Weights of a small image embedding model.
Training: soap at rate 0.0016, 10600 steps, batches of 384, held-out accuracy 89%.
Rows from block 2 of a small image embedding model, named by matrix and row number. Rows with one number within an expert belong to one neuron, the router's apart. Each number is 500 + 40 x the weight over its row's rms, rounded and kept within 0 to 999. All counts start at 0. Numbers have three digits each.
Before each expert's rows are labels from the 100 images, of 14848, where the router gives the expert most weight on average: "strongest on" is what is common among them. Only what is clearly more common there than usual is listed. The data: retinal OCT scans (Kermany 2017).
# router: router (model.blocks.2.mlp.router.weight, 4x384, trained with AdamW), inputs 192-287
# up: expert up (model.blocks.2.mlp.up, 4x96x384), inputs 192-287
# down: expert down (model.blocks.2.mlp.down, 4x384x96, transposed), outputs 192-287

# expert 1
strongest on: finding: choroidal neovascularization
router.1:498482457487505503536417521432494514498531483525528485587475435513497510530445512457497403509422512530478526499542478527476495456556467583442499602437556413448521478476517463464503497464479439460549510502539454456517529462564504493481437502492464513439519491526525486466419471565469539487
up.1:468555520558440536464469528466484525454492507518491556576504517479525467500467481528459472566530537456492467496470484554545521569477495513557487501525446509593455486444513455537526499508432474521494441420502478490465447467467406508561509509562430522514499482424466507514392522478484469564
down.1:531579508458419544448476527509477570461512513526565464507492512563481487562474500455475469548587491492523543522523531495471537480480510581500503469516470514514509497450492502509492499467455483526393561509505479509440543525539506516553580533477545534466549482462465521512482556493435583492
up.2:558581472503529478478499501447384520484461495448439533537503440505488460577524497527443551528486474466423475494537531517496497480476450536518510482498446463524478479490530546548458497557447477568474468503442481529474510515484431486558481502528540503440487498462495469498529459521527482464
down.2:494433464476512580564504443464496387479472422467485429510425604503508588447537498466537531616481460491439490536510447516498458519487439453486510481445445505459497489469535489513465511498488487491482484559525477481461552446524497411490552487518497528391499481498419491527549490486484552551
up.3:526608524549461513548509559471414541515531496456479483454561497490477603461520526536465486512592449443459556563473486546505546546510537513463549519481517509480491552445424506508443471483526505475503482515549589416534449538550584500419593472530470526466549509504515512506585554419516535513
down.3:606511521437536485578477499431451499445525499487487566515553484455513455486515525575429531491496475510519483537533476417591516485414533520519462485516498485505514491505482544539497490511456475531587599466439514543519471463424513556494563492407481528463446590446492519537454525481459433500
up.4:467524511519547513493502620415417510485503457430505474476530530416539541549464490533463525473588484525518501463501481528553536543425535439514471486483489446503529418541490474519518488498547441431556528464457485464498486494507472417450545463500465519542502566494548434440513447459520469487
down.4:371561486436494473600519456538544481496548491463508507487445517448448540479433458514474448524562508453540514499534521584479569482532498460561482546529539444522453486505535490482482459552569464482484543469537577456473560563537492503484497529501556490454550533513455488440492457507510614558
up.5:556462510511448523428519495465486502443524467483570521517531504577529482486514484525432505543512513470397539454497489546487539504566485517517514516486443513525409469541500508470483490490565506495496473463518523459559522534506425520411514449585458525529548559535508510558563514496548415514
down.5:514526460526477476519510522524472455490467469470493514500509520543484504462444429479505463474608439537538439427413524551445489491478531544503510513521445573487525533532500503494505487543509515487451535451515494544511558593514536450488537517487441537493461534522473518560491517514507500510
up.6:528556482513499475449526543472520488489517467516437484477471511560576584470459496529481531514564548486456473508521547565467512487479441513455528504478436521557541526587558439552516430537495555535560519432458515506519519447496516432536490458554492502527457524500528582480491485459441484479
down.6:508458470566491548454590481534484481453496573515409539561438550441529515491458448489477505516505510478522537503565397497517490590557452560596488457536509488462477454451507523459480514535449430533479525485530509491516463529426465462528497505458538503523419503471534576547445478498514527548
up.7:419541518454567468522482513473528469529446466451508526478583503518553391507506509435526495449507493525533510524508583461583543512522551527468538484551450550488494431507467522482502540529561539491521540452555494555497450574503479473529579438497473537513547475532480523583528517513446467510
down.7:491482515496503458566580480491494506483464513556552427456493505501486473476499481500504535455463513473422473492492466512564494445555521484478511461528475481539602503566468539552418497555512511514521505614472496528454466506492497497531584507476455448474523485491470484544551538397492451433

# expert 3
strongest on: finding: diabetic macular edema
router.3:466507527504464427487506482555498498468493506550465548478481530518465515519557546468543390517473514485541509514526533514535466538534506468465506463525525496467583506456492531590535368510520514513476538548480505453543518498508539512482503501459516489554485534517509486514464476496547510493
up.1:457432385505522485438447521513510543423490550518531482580497448482556583523417534518545481436542460493457461558510520426500478503484520460456452497480518538508472515585569472507460464470509555544488579512430563541514512519438487503569431462426511551475559484496468528493518529497493496460
down.1:520541555459535525485504523505540505512506415592455553485550546531436470548462495534470519482442515555448462535539575430487506475551488499504574491438443487472551499425478506527499537454552514538496507552440529513479473564489503508481455406512516521471533571517477443569550484418502469515
up.2:553470491499517417510460588440487564458465453503576457553494453486510512442509461522516520465455454474546486476487559580450516488437512436494497549588453503543440491450494503551541473452469458544503535483427449464447542474508520576535493533583536445469499463565435458526520488488527532566
down.2:587529466539489469536461538433484468582462464521556479439462481537483498500437498533522470502438446507549535449552466469513446546513489498528508522578520486466509515555447448501452535429436466480492425569569486513573487499487502558475478436573478433477483438495418404501476520393493510439
up.3:537446451477541486591499496496529453565475526485485449386473495497528474520479565493496498507490543507459529476453498469498511474479510507580486442515493534477540520490439427520536479480520427501423503545432487452508481479486588519521482436528484509467578578563480525465462470511485469441
down.3:505528539539515428516514484525495430510500516549510504476512528484482506507494518568513523543531477509511476520501455491489523528452467528521478480526522466480446510523620429500438503508474561508520476459493520559467534510472504616386480487508467526547502524541477493469487580502525473485
up.4:468491544521522498583433459491469550483548499482491529568465501482488450496444521542468510502579441419473497554530523401564503593500462465502433437542472513534423511453504521477536532519516493466557583514527550434485505474480465480493534461427503535544493516478471480508525505423558450491
down.4:488533531470483458500478488440550463465578491472496533553519495458503526410632580527504480501496415536446461486571483525510467487493561524464442466466452516500497434500481520550548527601433477555478493483555494493540506482514482500596522519497513580536428400429490465539570494466482450550
up.5:446551521557445503506426467469460510500454541461502507534459544473521477494498521530521466540528484536536604482453463507449480519528516497493460435544523486511527417515520469506481458518532476523496479465453486495486491478439486508595446562446497480448499479481577538467528564422512515417
down.5:506474488433448515572479520482513506537462505480452442485492514527552466497474462549493450510506573472509457405579564494474548608539496495427485471440486539483410415505450461521527443540514469527558443440503524484528487550515493462480452497471512509468494528372472472512531529463524474539
up.6:507534533548493447471508596429449452498436477478531493505544501528478510471526558496490487547441521562566480514521394486531535525497472499526492523468475508500543485521524577443488528501475432522466476406547483542539590485415492455515511527453468505507500504489420469525501467447463497550
down.6:539495480484488488522420505573463481558466470461529586526565516497541448443564498528485522503489498464481535529501538482517490606544555549426503489538465587423404417570500500524500450535490426554476556519525451518451467510450539477510514491495479508468450443489477590504548568506494433504
up.7:586492458552482476464554512435498527482514459503420496501437508429500575499527453480503433565492522518440523526468521434559501474566524492494521541531480501497514473486497475501528530480500548488542503426518544429480490507452458542472500454475419465501440437502518535551451504463546563616
down.7:421481485557510459513555462574564545477434480488483480502491511522499485504524436556433378474472434500429477544425503482436469478441509529446523512520444474517532467486490497474440445513489509439536549497505526560520586514523526574452557545428469414482490512471525386477453521536519495551

# expert 2
strongest on: finding: normal
router.2:501540522465518485451466483465525480579464476408445514449494522408485490538503517515454411545463538511529513498486447478472548509480520488534489582379473495565446465507481536453516527515472459466511483503509548539496541442458412587494473562511444435463452494502487500475498511446483519464
up.1:431518488496505555522518457485443449481501575410501483561535564441539461519504476484512560460524468484481573501589538493479499484549502495484511497467434503527457504501518548443570571430519521489482468455544466516456495471497542520441453546534488536423506513523557524491509451488531550460
down.1:451453450522527454520530432551511454483495451530523520567504519517534478453574511456452516552455536492517526488489495458533494540459441487492413508507496559527481420529468508557428591494499507538434452479511479499475532457541466441485529469581519436466459484475464549444491385474531569518
up.2:492493498491494493528473525526562512496473478495526475457531569486457464464528487504541464456455517554418515456509560528509499466535468506511504514498492536499518432510493399532512531497526455498564463506525519492500461551561478497485468550542449459460511461569487545515519598454564544494
down.2:407519434451572608495460460538502530466447488551526516542578443402525544538444498478497550449490507460466584514488509568528525534481514469485468486540479502491525466556516449468512550408456540465535459491407514497457519490477514455469512447488459501473507458512501457549488491449483524559
up.3:534507532552519511482525435470525509462448479467487514544545453498505475479457512505574482482544428523453481558444454519535458464487467516509479470505452481479517508528528568475498565448423522474510509473545525487458460467462450498479512505516504541457457496511466514557508569512538557463
down.3:511550574507524553495515487451470542591528554500516485541485539444558492564524547465498633540432485491465532519434436508534501449531456505549522495467431533554549416408518531535515491474446513517484494544541507457509483427580436446546613513479461509474469464524550493497500529460481537510
up.4:537586484487564477476499503444499551515482527466413476472455473471562551460442471495543480563502542474508550461540443507468425519442570492406520467485496471534502561484481478462526560508516568489506467567471527546600434598533503508406485548492460585504495455472455506538541522452596514536
down.4:470565505491495521577437478475460477475486516483519532486518479511564484545507438504527491523503509492449464487474499450512484505436533501557445516431484500483512541485450439463524471492466538503507530517489548502474492438525529580501546534549472460567446456536476474525487467468489506538
up.5:534519445570553477436400445444506426514524518499530473459539585474434544418554482534485497535473555494489561518542494514480459439541495446530559486503490438492446523467516463534464473546436520502476399480451408470508477485511470556526569516555508601479541452546488470507513436521488523531
down.5:532477507464487497485479430474471508536535492493521491586507528484512503432471413469527471506460434412496549500537529451476483497518476555442560440408466488450472494498513472517455544509547467463507454505445575515456483526497499491499509516467479433484515553501454507473442577478550514570
up.6:532466508528492489443393446476529555526507461512457466548481475422503488471546546546520494504482462571521490489559464506518493429513504525433470507502532443505516457452454524517502478490556469478497475543536429454524513511485568451471472579450445412439497461508531549496543531473476551422
down.6:497515584483538477490522516466529471535471562506455560469577453449524501473479511457505523484444487545398481461471532542517562551520462599503536587451494551505480433540489501458559503464500510554460526552517518568507485482522526442474524468472534446524465481457480520437560483563496491506
up.7:451555509554496467436475479528554555533581477496510524494484498592450467527505544477537560526505518519498445519495492469518463549448535536507433509534499450556542533543521496521500553500475450508473484507540492541523435474539517430497559620459458536525399556465550497418474497533526526506
down.7:531500400469498429381536461470507584434522486505502497524505476420510476470492570508491566483493480415518494498442459499447545445504462560504469507523426582511494525549540512527470473516529537487524486484493476481473513520512446399524438481480533508473580513523480500424503547617475544575

# expert 0
strongest on: finding: normal
router.0:483518487527543456549497561524549511459478540556552459517484435557449440509499522491476519535495523457557476463480460455489451534468560498536531573428515522496525492496558496468511523483474492438527576487471491520496464497426516527438528541449466495560558452561545476539484485483536493530
up.1:539575502506505515598502438478554514464532571505538466524479569449480505516405520423549499524460492459500541531609498431489465466505535513510482442430547484496451518597485478519469485501501495489434455521546469519428555423497445492528555509472532490431524467541421535442514462493456524510
down.1:543505505499537528482533507520471508463509476430533526456475510502455538528486436467484538485495517566541488484494559456502437501518520478563559480541536552474469474505519484539571453481485492493563541577413530541511477529481512501533511476507580547592467484551449494452505500474524471476
up.2:548463522528537512521540471452501534494508511545542494524447501533491507569532494460490523441558459496428550594467516495491469541459514455485466475473573459504562454560440486489544422512503545489550490467535451493516533490509442467439444507453489492479501515487508464572512464467459470559
down.2:479565519506515497485481464537444477476483509522507495444531569502465495483491550561543539560448480496436545571517459467527473483545524438565537455483526495500455445574475466566428486516487494453491476589551574472484520513471415518428533503536495525509513519528512473533483456489524409479
up.3:427549527510492449441496461465513535467521488500553483471502431514477528502503520482474480427493503453577475491517499488418535505517469496433554523494575541488494560491514530548481487539497521534496479453501504497526478533469529543385519518503486502517563642464470492522481571522539564468
down.3:443509468509524537508506438470546542420449556412514531551473536510528516498519515442478447535518540533466530514557516509450471471521519579479476499444494541509534530473515537452484469528470523459556450513531495501501478548476525523467480507480518500499490389503446404475506501495473525534
up.4:414523498530420463460486460495523469497526465505544481487495562443492498500605516525468492554452523460516485534485531472518516466494524421512452498464457534530471512486501468475519476479486450504497439523533539509540494479454422458395570553487493395568518516494506454480550519532514569499
down.4:466499534471517471519492482486526494441511567471518514429496454501493496538526461597541474547492386508503468431398518542488503507427490488516486523518566530554440554468458533502538483447551531521575514495467479545512403560472528462585496561488456442490560501470452505577500498499488532469
up.5:564552478468537488471499469474376478509472490490442534526501454485529392519452477518441539547432424512465543434504474519461405444493557484534514564540530541470458459469514505474532527467467495474483491491533458505495503505523498506538484555435435504532587536521481535486516484475429504559
down.5:505559519453516490443499459512463553517498567538487474572574544472493491455447586511470479472480525501471543554560503481485507514410565454509419501535542506490460473484511461561452467479492447483540536505522485524534492494503524486469569514516500458507483465470479511522495511483525545546
up.6:579486451537555466482477545469451520499544481578504560467529514525488550451492536469534491536535449545499514425466540453501472495501531446498509487557557470571421517452480566450562470486526501546540491520500512515467534519560531574472538420451470477509421611401498496411550487421522491514
down.6:488507458524514487491521489452474509496555451473515494481485499509508484558523486496482516485528520441558400477573459528497499478575533523493471482525450507470425517499574501453576542440530493504498584485485518531454498405482511431571513549379490517560501469463522537454562422510500494480
up.7:419482524463480464550438462436495511486496513526521492491509447473476512557490542568465462487508472446509451452510457530520499453480488518499434522529497441504527560562591454492421525509523485474493520520492484550501564540491504469465464472549504496536530517501457473470496511498471495518
down.7:479499505512579473554523504522576495501453445511503474545512523479477536512482473534436535449539436490505437553548519478540473484514466525496429444539561483543480476509515462477601527522484468513512533455504521498552545441531511487497434497524527534460452545526490563502450432511472444531