Rows from block 2, named by matrix and row number. Rows with one number belong to one attention dimension. Each number is 128 + 32 x the weight over its row's rms, rounded and kept within 0 to 255. All counts start at 0. Numbers have three digits each. After the name is the row's rms in percent of the matrix's.
# q: attention query, key and value (stacked) (model.blocks.2.attn.qkv.weight, 1152x384, the q third), inputs 128-255
# k: attention query, key and value (stacked) (model.blocks.2.attn.qkv.weight, 1152x384, the k third), inputs 128-255
q.336 095:091182127121122103081118179167127106148070095154115119122195154133192120123107088156173098176110107164113114154159137101195115124117148073129093135077167153070103140136183106122150093101098147120138166156081153126142142124165086179156143162057177069136111137182148148080077210109125100126027151119118160185158117165124063151133144084131080084068119109129103095099104148133090138169105
q.337 104:154098079146092122117120112060096148154113122144091168123117162112065138086153134123056090124090110125108126074139136090175078158189112103120182124134116088082122095098087126124105099064072135161095100139098133175155164112129070181134107145170113208174124129109176114158073199100141121182127134143195116142106154149170102117124164116099122137113152143113145124109111145169076165046181
q.338 105:135133129149139120156069142097153182159158061175083078128166091126130132130091166152129096135098173129125194092129074160188131075240162118172149116147151148201132102120160190143115140153107159088054147100190105074123091141137057118138138125139124139168130089137145117148182128149125094131141119115114109138096084155124175102151146140110187106137169118152124167146177161091133136088107
q.339 095:146128096120160086091128128158108179140120120180128187146202216159136169184123039136124110127134113104143119114120133109124159162095141123150114129069109102131105160036105180049106077182103131130152060110157143112178136103115107167125108159086125091136149145154108111083082121092073187173072102147117112156111104157102122122147149122093155063078175148172141092089126138153167075124114
q.340 101:112172153098147109141132097090108106140029140159186131122099139113101181162159065186148099134126125163151133077137135064147160170121093086090123150146141197117145094153083060095146184170145132177114050053144122107116108121056143129113116126160126117117137108123129108115114145217137157117139168108193130094095179138137109124161121193165119138141140117129111116114117185123130084092112
q.341 098:151185140170115198120145139164156140107134150075127089182075087170135152117146133106120098216165190089095125136122148107146130170076165098104140203184146205087125120129130184099100157117157158189111164199108178078136156144116153110059094124053125121151193110121124134146126093132113101127154076124114131115094120168150153098092182126120137144143155115143125150208110129154106178091150
q.342 097:147107121112111105162128169124142087181055126095132178193128098088121109156120153108128129125187145115101091138091111130160058176178105193122133166100115156057139147148103105114134128132096113143143109198175087142170122175105087151138157076125110104148138168096165037134152130092136131117111117188117125119073115120101087128132089103127132096138105128139083109163180121126121154144086
q.343 092:187158183091150093127118101172173117080132110171136165073149121127158154046097147096100095122126164127112152140116132143134093187078158061136066180137136126151117115136137112106126169103179103207155113095119120121131096208129215234153137116121104161125148138122085177097148131108088123156149074157068079085114149138118174162150131098131113112092107120103098139106165213103084159117120
q.344 103:060086125118148147127110119158147128161139156170103137117117133146153128129138115190129141130165138120097132154120121199113100109166152166174078141089119072135151107112168133088114104043111118147076077195146112124123160130161104109096122140079154085104129158147086139111163140141102159145072107159123058077158194107156146097153137084098105159072115073184089062131091105129162168110106
q.345 098:144107143145187124160136144092109150192120190083178113224102115125055106061105151131154141116112127120145128156146115127073123069122123146145121152127014107142106122180077107143125139091126052115068160155148133142149136146108084150172188163121162167156090207101105099158129139036159168096096155119129165137134097115097156121116112145108138059157138150084140135128110133169100116099099
q.346 101:100146142178140131127135161141120118144119141144109089141087097169119098115108139115156142049148095099173171096104120168126215075186102138128163146103119103130092114134130141106151118170143150156130073144123078156181113108142100123073170117151074164139059171085097081102100131184144099125100053123099129146123123127082158086183117138066199133127085137149116143148083129062185090157098
q.347 100:181159144139071150136157137126108141109109138087116101183155171153148119087102103102126140132145133151109141123146161100139113144142136121101105090165089061078146123132146233111194156119083213160086117134113174161157077120165157146084052144117090143122148124160152121093152117114100111154158128150058145125125107122077155180144183125102149108092106160157129039141104100099117181198104
q.348 103:151140133158169154182147137126116110147116130065089120067124120097222151081055111074141123135118138090097089171118121099091173169139102124119149135116078146125128073099151136159131114172037159135080102128158105080117142102110134161171133106121123118175122129137115095102149083135066114116096144145125128131082172135151109121159154061116105143142098072138078078186160121112123135098134
q.349 097:126213152103077122139165159107132175126138158097149123110164099080115129145095137145156149173128106117128140091111182107176136155102092152132149146109116120109132214071109108079128071088151095100202163166168135165081176143124137095149137120140139123195139119152148118149134106146141103168164083129125154164127126107113071133141164107148132096186112137116141138125194111085138122149175
q.350 102:187092116131061142119077105135101112146112171131108135132159199130083071054105131082104140128091121069140080131148138154145143102126088120147084151109115081116126174080151169133128141126178106138119146174153115156153146206104120140112133093092133161107138153149111138137174175085104087113101121138115166093135148085158158103168113162110103156137114163164171105136116164102085155065133
q.351 099:085083134152149094119109099088108176181093158173160102132162089074145111089114110144149125084129090137090097098103158122176138173088131126153126137113082143093156180086050163098129080096123167108133082116167194143095135149140033129166128170092139149172121142135142163153155114118121161094163149075168129121108099111205101100109148106094133113126144194132104156121191161129091110115128
q.352 096:116165101133142156098134130146145128119180115087089184119095146159151135136170108156159089129146139184189162143149121142096157105160103125090113115073105114117149183125138135137119142085042155086110075096126183123133089132168135135113139170171139155105139123141096149100166120098131112115136110115131119094092146145084070100084111089109150135112088051079169130110131107099180143164142
q.353 097:067126136166151147078172071120135132142125133128065075114146121120174122150157089078091147105065173158143101107165109069102157096113167113105184130157103115172091118165133128129115138173058096160104078122085112137113152093123102125147091115142085082112129154121173121159153123148148123108125138104153150128119065123120153080108103109142125119158059142114105082062195104131156150156144
q.354 104:149129145205090170117140139166148158135107172085127114077121151154157118115112091093107112113152165123113129132117157089076116133126116162202158173184115151137120164102127097131146148094178106027138116122107128101136162095138134112148063171155077159138124117112151101147099130126104156106046185113118142162102116127168106094103144122147145148151145117150164119135145131162102166158101
q.355 104:089065126113099177095163080182132152145165110064079115116157148146176130112104218099139178147101163129090124179101124141154145129153126100124088151102167128158100125170143110155098094169138079106100127119117129065147120189105141133116076177124150163094137194133132159124171072140132125162122144067097170099153176130076146119147168159147120180142133101203106141125102169102071138111165
q.356 109:136130171120162139149124139139102127185124179112155140132104056109111158092125109153122104070130128148109117154117134113129055121154109082113099064109088115125130069163147105073117100121125114117113162194155139141134093157149183126130101153122127158183139128146103098168139100128128096141131096165141076114109157179086129117061175092147102142183083112057138194124089155124138105127086
q.357 098:088150183104175121139143129167162131125178101155157164151108164168125142130161099141127189150119170122166178153088154152128118166153155169114133136080119113147162089140092098126122119146140170172167177156144111119126113153122138155152171107108142066130175131077144153143182137107131078187049091079109101139180126121140116097116098112109101099087120102178081142126087146128142132116107
q.358 107:150065083152087139122144125111178151108110075117102166151223133131128097131118139103111133145127109120128137126132111113193195131053118138149160160140179115085148133051112128155137105122081185165077157131163133087082102123110089105107160114167125087150061139129101103157053171129066129120161131123150098136145121109124119161146073180071133154096095124137102165162141118196168105102105
q.359 101:141109154141209125039170119163149128142170164121151169155190103118128124154089102156143141131113148201058115156119157226084134120098076079131113125173128109099076075179131077145157185127131092141130086109099155131204148164174156171102142176126209168099103103081156062103103125144122074079146168129131158110103155123101105114118128136190172147097113143130128203154073084145096099195111
q.360 093:121119169037127142123156139105148150110075125140160172117117139151176146169144203128162229114161091130198166149202174137155116159082153159080120078140118136136114158143114095136111115159194104104093091099181134152108126142141097172155136131137141146118090069168144141089137154102155173107137101131110109117150128135161133119087106080173139166121102119120118070091111090167139169111144
k.336 101:092148092117068207079071142122138111083121166096113169142150189044137114130096147176149154095126108144151098146151176106075130147142121140114098168095129120105057125124158179115111081113124088085128134078154133051101117141126105152091102098127129139179145221090166149161118082101140128107143114137149064105099095132099185171117135105159134173153122103111131155173174142124122123112176
k.337 097:116141102075091131155164098182148038082143126122122119094103113137138114162066137126085179119151125158128112087177100131123164164107142173191110080148163119151102180083099102125178088133166100135107144100133111088116131148122152058187132127123104136150137129101170107131100102103175106119159130110112119148099119112155071139180120155129186158232148156117135161182157066172107106170146
k.338 103:120101100166120196131063069132050090145125154144142141134121167121135156125135092147139120090134122114112111079120127160135168091086130164130148138091097125143133184148139114166131097134142167186153138131056104138169177093105126105115101149119142119166179062132107110080142139053188130102137119162136149133119105103096116101109192099150122118066190143177126149103134094127115177155103
k.339 096:101138126079162107152148099142129129153151122141109107119132123144120088086178148036152112160161089167122154129135073143156139080129098135146172166204153127088064179161052146111111118138135083120113106109109122172177207129167123201084115167169120140083114157121130128116195142072128124097080151051102129161154154109097115123084126191113122217148140144075083151128137167070142128114124
k.340 097:122187066095248157095067156108074133144112115058132103117053132125119122158122134128168158165096103134135132114089089156128125079105157173096109093169066081152133108104131131120182161086159134140131164123172151100138165100133110064131123159079152145140091139129086091152117120163127154110212077127158108113116110093080134112134051176126146125156107085136091096151073132178133155115178
k.341 102:116093084138172161167079140091151186111135154097120123125097072150124121170139088123151128164142059149112136129119091148079167091072153121135132130070136160119097128136132145158142115159178102105161096031157107151155090102123122142108135169132146134091110134128106090145149134080133150124145146120137100119107069137060130161088202117109092115157134118142125119071163102183145125134197
k.342 103:125144189182143119120062097156119116123127139136131106116091087136127105162135120171161098171109126188097133117149084179132173124091077156098060127197113130172137171121104195115196144067159101126183110112128177104102164114072114112132145146101159110139069141104067159122129155124110098112087169112107158144114075111092071103113084058104099105166143101099127148111139138093070120130146
k.343 095:073153059151091128155095115175136158090151147143169143090164097110108149133088147108125060120144166141187155185133127110067151063066119080129139153181099084103122122085172147147132151154152104182099050137144126137151166225153150109095158150187134087136161123126099154135128089173185162113132104089162109117129166081094178171150092108103118102174100110189156145084174119133121139132143
k.344 103:121153103166144132209138110093101074140136109124144176148089084141123117175129130078083089146099108118197180182164096099207141096079096103134103136154209135098133160184139201098136122129117110153128097105135135135148114127114073121073116103118102168087114084108121138134153121166069091119141206145147168135124136159066150140112138130198137133169106107066076114108127141122101130123145
k.345 092:193097123082093207106091097121127141140106171117139054126132136065151091161147070165160125125112102122162139108145055119158099118086098129149102091120082152148078108125134129151137159099119137060130136123131174119113203152091119099142070126119109127139122149107146159155085122153138137136091139138210158163073174140132137119126119135158135172117132115101154164124085119128108159195125
k.346 094:172141144091130155106162099112115141134198084100151139138126152179167175135143094134149100138073129117120107170153127105109073146128111114106083105154098138148168142081153083106160089084165176144127203075147119157091124057182146155155121150177107184142115157147128124122085107106062156106131125115158126156142147123113106109106168067155087176109149080133130127122118118130104124083102
k.347 104:126163107225094151115113163127144087089114104134136177114105069113141159143079115165178093159064123144165126150141129103145148154178135084130129128141159105161083106129130115085160119112169149124154140099120128133170104126155084137097134126125126131149117149136164099091098115050082155118178180118136179104104109212062176121128126134117133172132062077116156147129108161125176130077149
k.348 096:134109139176081057098133141078131135172130164154139158186157169100156124135158158162141094081113159145104175125151127100109078086179088166139106129089128132069177161144105078073105108121119119123173191085093156173093145128144048087131073113124141157165165077149136074098185132125158153147045112131083115149162106093117148126172171148154117078156117148079114119121111214122132182164158
k.349 103:142133117134112089161099097105215144119147139109124081122168103118080088163061129146123147118061104080134179138143104077136104057120138078109102103173122085078122131089150141111144189133126179129087117124126166162119133125172117127142110145088122148070127170158141147143179120096142120167102191135129119099066098068150083120135105118096196135147127097179176156158070181082154131125118
k.350 099:129137055134136163102168115130121091131090114112181108179076088140097172145119065113116114115100093119045172167156088119083156149163129175150117117146124141064133122108160124158115124194112135148130154097100114073139103085065105086082118118139130082136068103101134106114152168115087176124161143130181072164164179154214131140131116142143101094138135105089125134153135149093107163149122
k.351 096:130149141119092124214084051187107154174121149099146164162119116122157198131154146111152192113144118098139110146136156108115095098080145108092160036080138087151064194219134079091112138162163112127145101118173166153094148105135108073103054147143138144128126191102118110101145088110174075118145169130102149156125114134064174200082082133129105124131029146123180091146075166121180096152085
k.352 101:144098143146092164076095142075168134145068148123140064185081143196150141122113121160131113097110090184139118095137109089156118115114097133121151161080139142155097135083072119150123105151136133113101173133109141152095149087137125140185178121153130181125171115113101151113129102104152128166098112159166208120139132176178155120128121130126122150200088182122097181160146136106106113149082
k.353 095:145204153139112177184163190127174129118181152180090138104169124091129129127161115170140124083123067123146124133156139102129106131108148139156119159143166123195120076156170097117151129173122121148183113124178101092152113062145118096105094057107161134053187139109123093147113152153144124132101105132145074049098153113114161139099122160135133154169131069103159126107173084140099146118055
k.354 102:131132080179155109166070141160156122116082116120144120170146178202126109059137121137108135093094176153133125098183121124136095122132095076151120164177173115142116202104173138071112124140101174156075115104070111163096128198089168092092122098140117104149111079083170162189173129061105177096168194129094117106135091089104181183154126113101145072106151128131127118142138159114102104157107
k.355 100:155130164128121131097129120135112141100165147077153138080019119123094117091159140099081111083166164162088125156143131111128121083143089128132105168094131073099091091142084109144150119092097169148166120082160087127203111165130098153146119116106112146123159118099119125140168180068134118146107074142120124107132123133090164114155128133128079156100138085114153156173142144087108145086173
k.356 107:140146100156115106153144099118141101133149158143143108186115124115113097168121104127092141165114111126096137118154181103136133112117151120096115082136101078174138121147102142150099127096174119113109108130082129112093155104112110107144083144154087137176106175156107151147112138193106082085166081177097085144146094128101097081106142088158170104179131168167119100072134156174140179186101
k.357 096:126058118120146115167099114089137118185108063164107125136080108171104081118111124121236093124152070153117160092122129117156116080095101072139146098123105118143119133136168157100148168163208155150149104128113164110130158052110128147111137174094140116130112107174115154131107141143152118112137187183100120145109141104111161184141121094138095150138153115136134132122133096120122098049152
k.358 099:079166178153073113097180176173124084111147101113102101098107152124140147074122166114106108189130152112167160146161145161148146165142119147112152130127124124147112119174059171118146127140155059145206154108125156171142101144173094148140198134139132141145159092090120101082114051104116111117146105117120134143146122159137116097169079160107166172130164149190173139074106173096126122058128
k.359 097:126086138091124157101121164126109079116075137113165112161197166133150085138130143096099147130148120139101166103174104159108121146134119203167114098155081116156118088127151177162113095118142114119107110084092148152114136182103105142111214135104123096133087116127179153215140145091116078147119185175115129151179189136144102113128128100107153169104068133116080106163167135128125160172146
k.360 101:169108086097113094121146122201110148107143134140123109132145132143110113121179098155129145142103144160139140143114143116127105137176128111127152120084117121157135122106085138095080095121166129088169128146091128033155130108122086148083085117080117068110105142111000123130127088175163115160143138131126111147066180075145102149127137103086129074161060123146146168070100116173121161170179